A small image diffusion model, trained from scratch.
Training: adamw at rate 0.00074, 8700 steps.
Data: trained on stained colorectal tissue patches (NCT-CRC-HE-100K), 6.2 epochs.
Rows from block 3, named by matrix and row number. Rows with one number belong to one neuron. Each number is 500 + 25 x the weight over its row's rms, rounded and kept within 0 to 999. All counts start at 0. Numbers have three digits each.
# fc1: MLP up (model.blocks.3.mlp.fc1.weight, 1280x320), inputs 0-159
# fc2: MLP down (model.blocks.3.mlp.fc2.weight, 320x1280, transposed), outputs 0-159
fc1.1045:513479495524524483455495500487490553525502524489491468532480522485491466517508508557510503501496508507490539471540510495482486482492479519498517520516485519492487501503465455488504470516489520454523485536491456503498512506486531485542553522506498490492481472461474489504491476494508480552458479498497499496498509505511483504516538515445502478480472501549524509497505482496531470501537546472484545460486447519526494482471471495484525454491508554490445477492473498505474541491481512
fc1.1046:468463500508515484538515511503494506494505457485509474486447514491482534474521492547501479481517490469493464485526478535452529514519480491495491496517537521454489512494515496513492537499448482510519486529550529459498491503466529476480484501473457510555510509466501511530472521522530493459511496522467521515485514492485470513496477511507475482547502481499524510497514476496492448485488496502497546460538497545498507516526471468507488476497488480502502450467501540494497498453496469
fc1.1047:490492502463471483423461463506453477473519479475478473536472501513501541455483510530504552526520487521502513527499515497479507510476462509499518489460476484457518511494519504477502535492443458491516509462491506513501488519515484478471494544513501545515506522510486488506521495503525457486520467486519497524490491510476488494466438549504516429519472534478526551458478505500502491476515499494566536496466505474486492512492491488501498506482522541533452513509510513487505498496492486
fc1.1048:501473505494525497497509432512454531463476525504500488527459517497501453496518487519499494511480504491526499537512473491447569523528535489464517531476459467525489482500482465541468500474499484529522489486485479516470509547484496463482492467504529484495485539468486525517524478534466510494517471560462504531537484469529485500509529469505533531486500458475457518501515514533487476510467511507489484478495502448494493463511468476512455470497468487520468494544474521535488495497503527
fc1.1049:484480504487506493475514521501526495558476514475492493487520515505509505515520476522550494473523457483508507516520513511502484482529523473512439557500478463491469503496529512528535496520491497533522473493523484513482498497475465485536453502465527496484480475483482481473494504514521461465499490473527525540529524565526529500536502446501504508527473522492520475482470475502498489487483467486498467429517536510537489485505488559544516532504515477494478482506521543490500483455461496
fc1.1050:484517443503473538480521474480482508536514516455464495541463496510512513492512461537497501501499470559481524485527497556511488522505506502522534470478491519532517519478510512519521462496463560490470510510453478524512487484482527491508518540493498500524534495499492470509486500506487538504487515477504527477478496466499515543503488486508505507464548468445505537501512520489527518491436525489505477501499508491475513493483518506515519454489515483488490500494496475480474474499541469
fc1.1051:465474501477491465487480455488510451485498529489509540481491457504492460474487465570504518518482476499476494488536482525488495462493512514502541515491529469474496490482510537490511555501473491479536496485517516462514456541473512521529470476524497498536476497509487520468536486522459519521492468496546513499516505504502440526525491465503487508494544471465510537503499505514445517466507510529496473508519494496469524468503529486551476528532553526502474520514462514486493525510482520
fc1.1052:511502499519499486460495483517479518524475487493519526508478496489501480514459545518509514485504497505504469503518515446507508542546457508510502509524469464508449446505496485534502502463433514525475499493503544498496472451495479555538503475530508461523529502499502519476510456513518506514488498464465471520490494511558443477502523526505505509547469516459537515466503532495460515514503503498490478506507547510508520473519501554508499531502489535524526518497489521536473478501520519
fc1.1053:515512460522518528492486502491471484501469482475533495463502470515479483501482517495558513474450511461510503491500485529497505492512493508448512480501518483511461548551535520491499539525504491498509539534503499484499556451496475475484453512538494463488511527513514530512538512533506507453523528495479483485483496528529508502505488491511464500468467483487510485533528546517499514476513434513464499529492521491488512513502521510540492500483496489507479509469500506446496493488498508
fc1.1054:510554543506530514482515507477495473462493530502526486459464514504518484463529462491505515496507531486503497508522528439457528495515507511480509502445457488493520472521526493508508470509526454492484479510512524491523530510460467519501486473459498536478486474485473518507443516466566479517503469472491518531494492510475512488484441498498512462496491483512468503511548511502511488474521489512510492503511482496514468543456493486450497534480490506555516560490534454522467506520534483
fc1.1055:510527469445525534475527483514543527490470491491497495519462493484508473553547492525488451514474499497533473468516482459476473522562516487519523498521483457526489505513534454512494520520510499525509477497469513490536494508482467493532503505484527522492460505475480503458527481473494456491463468493441476526474486480543512531527477445501546517463508504513460526506511505533509527500486542494497470468531452508476471474519498513480475516478480507503531476511474522544488498516483514
fc1.1056:507515509508516542451515505484495495492499501499502466574467531534485492513542489559498541514444505467502504523492529498446471516501519464520458466454531514496487489537490498509513532476499483483496503528470552486492499524482485529474510519472505520509516545487493483493489522436517504498501457482475480479510506470496502497476467476500501451520465475487472494515510505473566496476479497501466467534510458458485484480486462534547461477476494496500491509529457502487518492501512499
fc1.1057:506535500515487521444497536491452486486487459488501513522475535492517450472518503504475537430527517509543493527504475466467550534506486535480480529485465530517497492471499497471480469527452524514461494515468485502496462493505487491542482447454459536509493456491462494597494485518495488431477520510519537497534533504517506504486481506494472488480507513506478504490474508514475470469472479518503507546485488500518483508513490489513516440464507522508505539509479491493514503466472480
fc1.1058:461502467459499466485476470486514483482511500491485490532509434496488439502520539501531498506543498503501532481510500532488476496484463481463492505541462520532530465473517526509517503503522504486519513523483546531481495488481487500470477487480488502485493494476491521480515496502503510533522548540477540492514480450494520493487502509482528470528449491496492484535523529508514489494479532491549487517532529467501490474516527512502494521508514473518504492503474509513493476513486521
fc1.1059:496497489527482539482506478473485493487504495471493523478485482463505482520497479531525518486469516503517495485520484435468443508517473515497504460508479502461493442522496532522527476489516505511509492482471504501482490510463541517509491508541486499478551453515442524493492445549505506484478506516529522505498500531529504499492516539511481504466483496526534489510514522476470532474499514475455511485513542496548497495453520545541509548470468495495521493530509500466504493509487505
fc1.1060:503523482510516470524501503494490493444499495503469486495479475505465433498530495516507526459522472463484477483482505516490458532501513506520514463476490474534526501536535495504509524456512468497498484497483527517475493514432478531533544474503456502495512495510486516495499516507534522494479473477462481482506507480509475523528494499455534483462536499508495486507504534513454510489547477443489489452461450504521497505447494523455493492531502501512476528435544490495479516499519524
fc1.1061:488487489510463538486520481475525508469506505471497488502507522500497546538493527494527512491509477568525529510504500512494474492509457518530528512493439513487515564521519483517538528488488480522515491544522548470536532468480490531506493491485517499482508482473530487516480514507527502486531520504476523473518520482471445523486530500491491486529501485477500474476508482477511482491498459478457441507522474499518504452487523424504529531476483513505491539461454482511507488501487449
fc1.1062:474498510467538476548491461473489483449474471489481518505447549519531489485533511536508449510499500503472524487488485530479504516528536519525513519474512457513485515520483486526471557539483492483492465522485528490525524548497512541511513491495535500544488508501508473499546459463509481491521502453530487514481540485508510469476459503462487493482495511468482492524530485513510488478518469506504546493515524489462487512520488521550483462443507522499436513549484503468516511437531480
fc1.1063:467529486464498537516454501470488463479553511488465549502477484535488504480447476516531509491509526485466504459506480485497489522507506521476530460549484476522508526516526503487551503477482484471482463541474518466527537513490476496533528495502518478515502511494500574483513472510492489450508488482515451487523525509461518498490486502515477549495479502490508506496535580489485554500542497481513512515460502506510523536491495497471480525493551477511491515437522489502469500452506502
fc1.1064:487493440553530490505509464491498509520493479495502546482496442509504530522534474497486471501478516490479502500523547478492469479505463502485479517519498485512476514542510501476494514504509489523476479534484493445531476590509513515475503529508502480497514494504515534450462507502527489478490490486477527495497490462484523478497547520536466491529533530507504521447549506529471499514499482522495509449508494550488502477508493478504504510500536524502491518539502516482471487519536528
fc1.1065:513504495498454501442467503484469535508505493476500501550518483484489449539474491499468488499465458543501485545539505482541469450525494507516477507474478527475454489486495518469494485521489501458485469505502472539444501477465535524534566509467504512521537484532458517464521460493476507505487435503514500459509504466495496468561556482481506506532502505461544500540486461495525494515495503508501525460458541466505504467505511520506547476497502483498471509522515519483515481532482502
fc1.1066:486498512453537500511509476471515515515504487476520522514466471515484516469542524496540517529472497473463484487499464541556520482539494471523524512514484479473517466530491458459527510560467478523475506526494452536502496489480507536525510485481478523500479468514511498475478498535554516495477470492500523525484536498484456467493526488460493549491488519460506501518531501481506488516540470491461552475474498522519502523491442481470498478498516476526531551484512466518456469551539524
fc1.1067:501486503507534522500552512515480532514449512458520471490440522498464533464505458557490479471502463481490514470526503448507545505517519555539507488484501481506479515516509523497498531523476493562514488479504505519465442542491488510503541496520511509518487493504516486535486533512522459485494434519481489492503533512482484493475515516512506468485569498456503527485479457520524492498462483508491495456538487486464525493469480476493535515512469518499463481465529521494474514514498490
fc1.1068:475489505560521563481507487502488504475486550502438541501441501502472498517516477564546454522498480501522494527545463527545483486503494513516523483503446506486528494510476513489479534543490491493525509476485511517517501510471480516534544511486517453480462504536509539512496494573488497516503503513501539483489502465489480469493480472520515493514466505502511531474520501418514487509500481516536483513506498487519515522512512552530516482499507503490502489474518512479502531490530569
fc1.1069:549538483516480482488473544494533516523501530490483514424487507475501479516521479528506521445492482497489477488505502466483473541515528502488530452516474539488490463498471500537516465512530511519520519515483452540465489491486516464504473465512477486488520502511433503512484484511517526500483527558502496513493479495503488493534499499480478487450510500560501476541523462491482522435525493515456511487501530509521473522468544560443489523494522457493533467535495488491474476541485472
fc1.1070:478495569453513465533467452494489547503493459499480488484465464491508498520528506512502506546513525514505525475525506460487538515523500486522477510519485506487472511517488494521508488490526534484506515510542473480498483541499470488475516539501502485499468540512490458468548508469537422507514537505434505506479524503510544468500521495487495508500515522484493468515471508467492452509500473518498495480510519505501496490522505486486468444472506489507530509472513500512482494515480473
fc1.1071:527470469486543523469445522528473548540480487505450552478455519508479496508524508539508493540504512499506520463509470489512479537487486503493537517524493499499484494565487466483507506513415456531476536518488556482548523515478496456513474515513515500527472507467510466526515515543503532538511519485449489492506499512511476479462507520505484500534535488494515513490490535493471492518555482459460508499483508517486500509505553502477495501536528523477493517444513508498470476464511466
fc1.1072:539465481481508482483480478506474497486512460451475478482531508508449480526563530538480511459487454494530452504497498484505515532499471533461534499506486506479469464495475509504470492550485549451503493469510519565497466466468498482526542510486518536481527484523481479470507474498487541520496485495435494458473479499482477484467512487495512492514453524485525512482473505452560512450505505514494540527485545523514491485496500550506506519465497482468504482493488447536478489527519470
fc1.1073:449498528498540510533491451481490519523510534488467535533472468492530510498494537505478476508498518448488500527515477458499493511511505487509513480500473517503526500528523438511503495544492519511486486470516510501522508533509520516543494473496533521497497493475495534498518500486502522556512487505477485530517502506506508504473491566516522466474481556509487492443498478497526493461512543473514528515504474490484487515525554502507502500501539498482453506508481504479512504479500489
fc1.1074:517496448473490504539490537500498511525519511500504523544511535462519527530532457506514512471483513470500471528509484483518521526473489556498506487457490502493507488509494470538490479483533500556495521499483505502509449464478474497523445467467499504514478469524478524482487475564507461525495496523503536497498522495495475486548424532463525476457501514492508482460511523545517522493518467551497488514530512509485515509515472488540489501485505500551547544486473510481464501481528465
fc1.1075:474483433534440507513469477498494511494465491496482510510485524491502527500462525454545537518525502533473511509513512446559525557513492548497481494537487516489493529490486479452508478481547514515512543517501472507498501501508524483517516538561480455513474514472503481492460486552473499458501543479466491527493499535556524515513520485511508561472507490496461491468474498491508471481482498470470522524525502479472473462466536495513526483510464486518502505490527546491501485520476498
fc1.1076:472505556457538499485518463505464506562510490502522460501500520505525524507507477506518490486517491474510535524534506494514533502456554501479468501511461481509502546542520450500486505526492506508501483494423489484482463526487524482541486539504501477514456534488476529467506516484531508491489511476454485515525507455539530461487491510431511533472494493536502521458471502547489485500493494515515488493554533502487510475504503503547470514471533464483489460468488499512494490497501489
fc1.1077:488537519503470477502473502500514512550479491500471509471504520474514485515460470509480501491479490515504482496527509482503538519496516483509503513485463493483449500528521487554561470540495522501523486462520454458529503507493488471491484490497557512511463502489491516476503523480553469515522482499513537518476520504528479479499439474516545489537494485500477472517511475529516467524498474496517542528503511518515462486508507531497515519429555448471492425492494479499495513490414482
fc1.1078:487478497495498539480492511483501481500491491504496491527512525542520504504490519521521454526503525526462520509542497498520485489497540524517496519485452495520427516539513520541556512501450476524479505511502529488548521519495508482544489517494543467541421494498491495502508510493465457550514497487483451493521492450482470486476482550508499493485493528500518525477530500505482523493496449508505444537517522460502511496502516528458522481464538540532522516488453474516499507483454494
fc1.1079:504528504492527494450532526481471565505533466491505516508487497489503514581515499514511515497494474505471509480501538462476519462493481475493517527508463518545481502461477492500505514508512483497485493483519463469476512526485467512485477468525482515501473512508486481484509537503517510506473452490511487485490492519474529459487492515498509526489471535481507489499493488513479508503540494520491531466477508538504480491477474512488512502443516512532496519513516491471427561512483533
fc1.1080:477469470557508524507497492537500491482485474497542513442514472493493487526489497506531511502496506508539500483447476466484516536512508465481517492513547478463479523532501471504505498492517539508495517471519480477525495497514459497540454511502500486515533481483493494524524511525470516444462564522515491484495496520542556546498495512544477531478500480494513523500471519534465530457489503495472492489537505525487507441487490501541444491498462478507507515513527545465497472535471541
fc1.1081:485494483468501527532498509492480542513488542477484469510506472498525493528519481542497471526504497482508507509497492487559525518529490520478474507497469526506516503533512497543506470473520495489467456473503515488588445547477496486525516489463460474485500515509472498524506463512529488521482526487503480566528504497525537485525463540416491493492499507498488498526521547494455514475479478480511541458483541468486491498531497550514483483507505505478547504449536514492447498491468455
fc1.1082:464502479485470495496482519517526490517472504473526506489497499483487521522453483512529507505496481534432462471451464497498520508455459490487530511541488488500488476501526510492531503486515494514472553502499465508481486585526506543525548490504516508504455497460500489510521544504525510495498488531496492552460486501485482503517515520479520499492499515552518505484494519507510514473476474542514482526471535529547488512524528526536514512443529517514489519521499523488491495464513487
fc1.1083:479536479480513490520517463503501529503556466493519468487479496531496497459474472545495532448496479478528513491502524466516527462449516482490529525482446483531490488535475496501496426501487519470483467524446486507472509506481521489495493541489511501464529495514433533502511497482508504496520514537520471494497491486511509511485470510519489492495543523520503482492476450480539501431477532527504497508459478521522463484498503532507448502497524457467523533515506479496480515511480455
fc1.1084:508481520487521503487481498500524492469487492487532519522443522518515544505582493516525485530497479514511527495526445521495532504547524493499460504490491509560519548491476506479510511523481472447494485498506535458498485523499488493497464469455481490497473530474533491495514527542517507507549531506503498493489501472458485502503493480529487515494435478484466528450519505481512492519515476516497527531513484549520504527512498568483504482486466528477556471469510503543474497485500507
fc1.1085:512514528509483511481502477506479470519491474508502547518501524523499474487489490505497475537504501495486508467496515507495558505498465551488460542499492467558513483458499508503474536452506520538511482533484498491470522513492509509508495494528524433484505459493490477497457509503483481499464475518499561505509494513470477519491491530531520487514500515478507481459547505497490483505489465506542485457512479489530515502504469483529538533481455511521526544476433512523521500486527477
fc1.1086:472499487531491545478456509499513477529460559500528489514522511503450512477475493558507555501501504465511538484499435503474425517500521479453507473510487530466511556549517536527506509546471512533528518511490515526483500501472494528535492487520497526543476479458478488470498509513521496467463515528480502495508519473495488500511539527530486474487455469515509503533470513520490503486519513474477495501458505542497480460501535500497483458484518483482512520531512506518490511476503491
fc2.1045:485507554519484517514478544525508532531478448516491483512526421505468451523469489493469517459525485501525478482528519533503423508518489501509471500516504512501501482535513513478458532485475524487456481513477471494442514502528503467490490498487487488535517539514496493465513490525482497485505518507507480494472513479496489482500467474491513480525541486512484496478514485552475506520535503513546512501476469476479490493522484527457482512490549516514504484515538486486504546501509536
fc2.1046:485523482502501480501515506489482480494531467506522484479487487453521442521481495473489493502484535488529485521527504514484517482475493486549464523500499503514568488460472509509515525515467474527481467530481482492532481475487484491483511495449479512526510499521526457503477486480554484469490498462477502504437525494519483491516483501463448511543503523556535472536492484483519479492511544474460537438525507539481521521563491511524475500489449483486497519487516546479496502463543480
fc2.1047:507464487535491498461508454501517489505528484513455523530503484493495515476482506447483491502510487495463494524502485470480524481485490522505528511469485489493507505496540517507460503493508452473536487504486535534539502504607464489478509533544505519478507516505488517528513510484514504510501467509534474494565512550508541493451513578509496474490495505510543513494498480482496505518498479505529489498500532519516502484494510491462512538494518534551501530475507513479519491522525460
fc2.1048:467550522535484513495524519494506525498476502543540488498539538502529497501497535509451469487505465509511512513516449511475485470486474492538489498452536507480518500499436504507445466503508513476486504510525475540525509494527490524555546513505460524524514484545479487490485516499516471516492501520531507472490520544469541480501513509504508515480478535489516490513450510482505499517488488520516535497494522542506483453461501517490522477502507532504519484514492483482468505501480508
fc2.1049:536495506529541449526487521490513445521513509537513527498482531507532480513436513502524509495513505498496475515525473480473480540511455514525511487551476490525528511478501494459499531491541483517480509505505504513515534538533494535531491507480497488524468496527501522501512501514499527517463507508514503472516529540514509482487507498463465480527522469489490493553533554506506539513516496522499473512477480483503503492495507527510488511505517502552541462477482482513518510517526509
fc2.1050:455487473462457461471495511482491529501489517493458469532473528533497494479468518498545515474525468544496490518515504524463482482483484522489468490491527503462485512529468470443513482526470521502502548489512506511494492485492531493553501534482508466511492518500474511488504485493490509535504462469523514493499524522502522509463448459480521507521551497474478482459492507434459524522516530505529448466500445508487525516528500529508549467501507515488476493486514467531509501470526522
fc2.1051:471492521449484557500521495482508522531478511586480490509501454497450481494521532490513486492492484518489527522540515476526484514499513486518507515504487534537466521481477475505536513561474484517497558477525469519532493440544461490525523467516534499506476537477500484546498482489494517494518469483518500480450485535501508481472479499475500523473508524496486516474428487506481498506494536494522521486486534498495472534481540549439499524483499523503508494528520513520505526514508502
fc2.1052:506489524500496548504549512489509480468468453546483521510499460481472496514533513523488486457508481484530543525533558472500492505552481546523509451478452491492466473501480505509527514518502484511491496470503502446495484496527538495512480469486499536498488504507500436543479464526540482509496503484511523483484490490535484498535522520537504497464516454471517530512505478552466507471500488477491508506502477507497516468517494547487502510461469486493555526503501513524501512482500497
fc2.1053:524513511503539549489494514498502494457436487482468453509485498524484497470469517480527496517433494491487530492524526476522487455505478506508447488485549523487479509510483494503489480542487527508517496537497476547521503488507490480437497502496522474508515511498502475491503528514497524508475488543518476473479453517470541450488522476543472513468448481492495512555447505492527493515510467494443553469508506493494482513514532485559524477494494482519480511502506511512494507502474534
fc2.1054:508519562518506454510531495512549456498476568436505495477494531495482476484480473542535520468539473468514502488488500469513536523491448533495489469493511456495493506508506473471521523482470484466494499551501513544463500538450475500500488501493502475480511467521481527516493477510513508474538524495479485498530463537510533519508497532494506496489487476483483485488513524520477505503500532505510521549508540507486500522499501474510481510522472520543482520488457491486463500509529486
fc2.1055:483503529520495544480489507514527548487494505521551486523522491512505517472492536513444497495518490486449505532527502547515510507486504506508487449456502530445507514503454505491500487495501504484504508510555476488528493514524512495497534504468511525480522506497497478488460536499520506502523530489555521482526475524452505473478535524461468508489501477473532475547457517450518470490479500491537544509503540474490485474477493493521505466520495508524490501510512471483491496491493485
fc2.1056:444514509503492505506506499465503458477486516550518494503475487488479520557507517495471488514514507527465482496475466511530441483531496480512444516485539519526514508502493506510505476479511510471504477486544492512510515541546490538489503547504460469536540487493498498529497474468514520493505515500529452537518518515522516511448471469525485512540519496494497562502495482514459487491480515506514453491533479497516497507503459513463473450514539517516513476536576517499530527540494540
fc2.1057:522504514519481512488538499523506498497520514492496456505512517564508478460550509487528506482532438500485489471516551473515512495492508473498500496521502497529505541490482468471437487543498502500517480550532513509493515474519478518526497505514487510543524487514496521555505466538492520515540486455461489500515530509510523505495501500508485512515524507469488513476517513537474505479496487493529439483517515458514508546509513515535488515527462507517494495486472512548449495508521507
fc2.1058:493475499538521439467499500513501504516523506473478487511494550509539481476444495564515480481466512496506477448505514466467509504534502503466507496502491510506472496542486467492519496521494502479472503518518548446520517498489515510504482460532484503489544506503540548502535490519482519508492503465505486527540520469508470504502490474492476493507522493485487497470525501521482519495512454507459474495476508461494500560517488495527481510532522447486504440462481475538506514456574500
fc2.1059:509465486513481486506500493523523460516522458507500525531489511539529482469471523561515527433506491518530495514516487523486509531556489471514537513505510502502512494545509512479505560516493478488492506483556478478499526552504541513503499465483445490517477516499513499518491502527503502466530513505488505501481471487512493557538477514442531505516508480488495536479545533465500481521501498510494497484523454481505499471485506530480540526519554547549496541493443446488547457524479481
fc2.1060:502485498479512526468483517502527565482531492466532484473558500531530491456475507490523482506478483485474473496495506458486508513533487500480504511540516534502527470466511513501510478475491538553478478523494534525492543508467440523453493496520459501499517479504523498482481509494463493520507535497508478506494550474505469510469501501472480550493481493526480486494483524501483519522548503506472508504494502477533497525469487481489491506524532484496523500492475459508484485518536485
fc2.1061:552486507529490541521515498483474553466487529480505451541506495492483513553538564532499501510537515517513521503504514556454495490495516469506513498504475507486519533488500480462502519523558518485471506508533499517485542526498472432488481528516498527498521483477505455505509475516517487507545528498479485484521537498487479487473475497501471461551515524490498515535490488493502484479524505454515481498526481473511508499509492515522527475509570545507509502489506465541482477492525559
fc2.1062:495524508500538483544484494459503508482469514519478492539494516474499518468510533447527467537474489495481506486483458513489516449493538501502506480468481500516454477497502528564462513516507517506485437547489518516502494517548499491536512491491532505503519508517511517440500475486504521502495496459494462500467555493501567497484530490480502532482475511493495472528492526505537484504520469535500513494490494477459519519504491523516521460496440484504472483536538521481514525470512494
fc2.1063:477476466501536522533526478492498440486472492453482494505485521531545530468490534466505518482486493484481494495492515512566468495506499494483505467493514504510484522515502527466501503476497492491474517501480549540518523511487468547513472463492523510482480465511485487460502490517491544554501472522496470528549506498523494463497521507491510491477447501506482463481484524514533492463485521496470504508538512528536531550506500486524488516510550471453497522491448491476461506470545488
fc2.1064:541463475515524511497491487511478479474512486554518478472491508544470466534505511471514493500526515501538500532511506536469479539515470571514404516484497517500537522549506525487496462517523496470498541497531510481509466467529474479488503529495482464538487507517487503495492492551523527537497487487473504502500490530511496512514542469474522462476513499576510479485528514507517488539508468514515498506505501515515481471486524518483502505523497511478512456495450506534509469455538504
fc2.1065:513497529525491507474522470467499483525450496483511512564480500491498477511553490588502553495510445490532517506541541522544483459465509515523504516489480505516499505529488488482502507520511461472540497481520516521465520499414519478509498509464512510471511489503483502516498480521481538491491505526523497451511514513502532489531508497522513497538525508492531498513517459484502495534508545513488488491513563511496517490483497506511509491516441485514471497491475487487533527519516532
fc2.1066:524540558489515534482499501522490478476482489551522493497504473500451479490488475544486531481446485495517532515490529533511515490507504474456457475483470540494488453462512531504501502521491482462515495504546507519494469460473495486484505466496463488506504469468474444505466502462506510510527493518527528489479476494496518492494481474525539502521475451500490492534511525510498511483513462498522477539521484464535510488493495500507500501503483486464504452500511489533506518485465511
fc2.1067:522479441480500522467491461501494494515503508518490528492465542473526481530546507511502520528509438511517493486500483471491451446507533504514524529527499455496524521504513503510481511496511481463535496503462544520550495522514548521497496498529517528526525450537531496469480458504499531500496443517515446471503546535483499495525536490537507524504482516485525511478527493512527539476528465477475549535494483531497477492503507489533524453522513472483437515462529494440521534479543516
fc2.1068:503548522491488502552522480529497488516555499535493472473517529537483495509497486461474500473516467512484479498482531480510480509517496515538516567522506505493524482501497531477503499486483492498499517471538496509500555507551492498505510469494494489483499511495523502445478509455494484506480486511536527550514513555505507500473499463477517475513566522541525517479504506525473479493510467511539521488525514485503497477437489487451473502503553535502515482485513479465494547538519508
fc2.1069:467459470497511509503470470500494486509514502466495469497500524465475537473484538543507476506505534521495464521501457510507539529530522554448482541497506466524526511508494515484455510496490509486513468483493502501516505513521483488521498516517514496532482469474486534479496523521508476513466517476487489473492516527451490494526477507539505487512517499458523491487487536501495480524543480498474499513478481555523492419485518495475494513540567539525468476482509463493546486496493516
fc2.1070:460466528495540438510472483465561482531454488508495531562488497508487521488473501475493490541518482496491479466536472483506519521484490537470481512523510469519459513520543478488493468517520505483520479532533529481463468513506478510537476511498562481485509483521515507499546512485522529533509489502469488520502492526483547525446518504490499502510503495473544451507504534464457481529530456488507486480483488545510532513482513492520477504484424463532498482453493472517484492461514478
fc2.1071:480481495456547529503512510484498533516505505544496512470501529484516574497516502460509494496489503481520502475496465493527484509497463472477504489528488498471491494548463457482497500556512496500498531467515522528507507506578525506499511490468533492501493510493516440486489519551502499579528478502490503489479479539471492493494491534491498511507474477482542470486503506486500486553493491491468518533513484556509462470505524529483487513517522455505502491468475506530572494476532506
fc2.1072:547500480470503494481472472458536519508498477516529492469478506473482483556500477574500493486511524446500454480493496484513483506485496475502497472457501464491466506490530524477523477506487502455516514434546488460496493510479506479515512547488510516533534534492514499542494520545559527525484539490502515465513546553481489483503514486488545440527470489490531510514514472498539532526513499545538498521485509536519488490513523502456509522499477479530480453462494481528512568516576519
fc2.1073:487476501525491548507510480506490552504499505495506483490524474470485527487510519532524470505495530499487529516496488481485541493450485486502474457496473589448490503464477521480496451554521493521480507516554516509502508497498442504540528477507492520506510498497471473467482480497487464523494506505540528532519488502460504500488520475503496493469480494506505439496466514455544496542495522486509500484496490498512488468488502489473520490524478535517516473521449507499469490460469529
fc2.1074:495493515531541483454491484515499509457523492446488513475525545531542487449450543481505467509470451531500486477447509502470493482527504498469479509524476532498510506513532484455527504525462508529484494528510559545533520481521525532497480487520517514480525499496519513501547490530464522484516505501488492478506494470530486515474527504514475466516540482479466527509543523487485507495511485488473488519510468465525489538492526523514546504536477493475457443489493485534538490500510521
fc2.1075:489483489491442507536477509497472497509491515478481516513458508486513513493496505522502503517509509565485512533495567458549500546511476524487468509504478488477482535474514523478507515476513501520509516524505497510529509510545511482461489521530507470496464506506502468521465484527496487463479516488484503502518479505539526490496517492542513546483516529509490544487504493500504466514467520462517517486521486495471491503482585499483534493502452467518477479471524530490514487521469540
fc2.1076:481470497526518440498474507535506530481495525507487497471504512531513522459452542449518512528510499523494445459454502480499514515518521487480502540518519537524501532532520510509522520484487507565463496520489557519488494488536450488509541489515515497482533489493533525479561480515470548460510470515508476527489488489544507519467481491486523520505510520531514452483534509508509515499511451501505476486484497495498478545533502504504503491546502494528483489447484501520495502503531482
fc2.1077:515483529497526437499486474523507508488505474530534515498518485527516487498486516506531536497512508480498515455511488459478464533507484503463529504519516522478513495475565450527539490518485491492483514516500499474538507469520513517478506471509534484494482548522502535527524489503493497493503560467525501523503495516517512514468466542475446481519512471492488499490504516486488518518527522501501494530490472496473490561533463522520510542490475447529547445448481489572500519526524491
fc2.1078:463499506462498531517520498461521486491506534537453521551518504459489531462533527455505488536436530494502496445514499514531485466523550497477489513472480489515419485516508506498500538531497519488494490488501527547507509478564551529503465478487525497486482495483502492545455463531498480572491511498504474496523510505503499501501535523509517476471480495496490494546512471532480534495523471519550503528461467461471513487510483530466534493510501506499518513543524519518492514506489512
fc2.1079:498472508545553474525490495519525483541513484485489464447494497553548431445484490492505498508512522502471473462469475484481454531509505487480522511531530531515483533536495484491532491472500493480472499550481548547520487490517488549487489521530502468528521509483520527506538470514479544492517492498479483500503510491537476532509539509486485503521517520519479469491570534514483537497484511498489458491512492523496468572484477490538458512525497493492472439465475482510513452483519506
fc2.1080:518502506481527508495463471561489501477484510481554487470500475490492501503482510514473512516498536509499530471504468509551504487512495458472465529485537493485510528535514505509536522522525565505458509509499474486528524496483508507513459479503482496536508509471474497522476528482540458479475544497518501516504509536510482497451489482502493486505464452506497496527545488552492505452466497525494515508532506523474491523519508519518507555489499521469519518518535535508539489509455517
fc2.1081:486507529511522508498506482468495524509469532467481474557519546534499512500453529468576529489491477511497492454502492498509500493501473466508477496535476548540501508514510504480518493488494478479468479555519496485491536492525486473534501421490510501450492473500519479493530505521481485501510528463511484491503473452542504493495499495447498501487525490479485472480492512464498514518528498461468488511472511490485493471533493528509506510535514497504504483484460522569461510507469451
fc2.1082:461489517425480494481548528546510467546492491487535499487508463478480527487519513516510498515510517526462463488494493502518500470525477486533515496513478477479475475493516466498517521484460514513511512485463488472520473514597506496466488482521530508493505500482473518474501487516523486494514487500510490554458475547467494495502488549509507540477490537527505526490507505494487467487481514500496501511505523500491479528545513554480484535470516488501518537554481495456495503511516509
fc2.1083:518500488478458496518476524472524497514490480517509449529461503507526453476482495506498461484558510545534451495507529516514522490525518508518463542458520447508505496490547471475512493512485533506502525509487529521487515508534484460516486540503498460495541525506463528472515523522515502479486529506496497510524473516476520500445519539497531494525520523490520485491452489550477523476519474513517515500493492495518485510498529499488494506512453536476483526484509457517538526505488494
fc2.1084:489525505460473491523529533511498459542563505520516496499479491519488508504459524471479505516531503524499502474497511521462493473517479520485536491508530524519481511485536504501514505478536513506500450529498502491492504576534496535471495519550495518513489516466530502448498519532482471477500476492511512536482464570468498496499493462483514494528536515526503467480533521509524487499525504522501532476533470520501494511536433449494464514493541521530487523532449494460508507483492490
fc2.1085:549495470543510484495504518533477467486520485492521485512518526558547490497477494491536443474484479526496485490484484476479475504528506509477510522549483504534544496520501516450491450496495503516492512481513504518503505506538481529511507507527450486511548482530516513514537469516458528476476522524468509487517530512534468509450490501483483508529547513500474545491511507506514523477538463506488453534469518487519481527500496502541479502500514463514491461460460471480491477484538498
fc2.1086:465511470476491506526498481488519503499484526502462534516499513466479526480472518472458565477508498517492503451470463481479491528533506505493512535543512489505485501503513524506505568462498487511504461509521520475531508518522538521477498476471544484525440519512546499491506483495475480476526475505540494493477528462518511495514507492478482522534536502493486513478510550486492515516485543507490485504468513519479512481514510546530521516516549555535455457453465505476539539486491509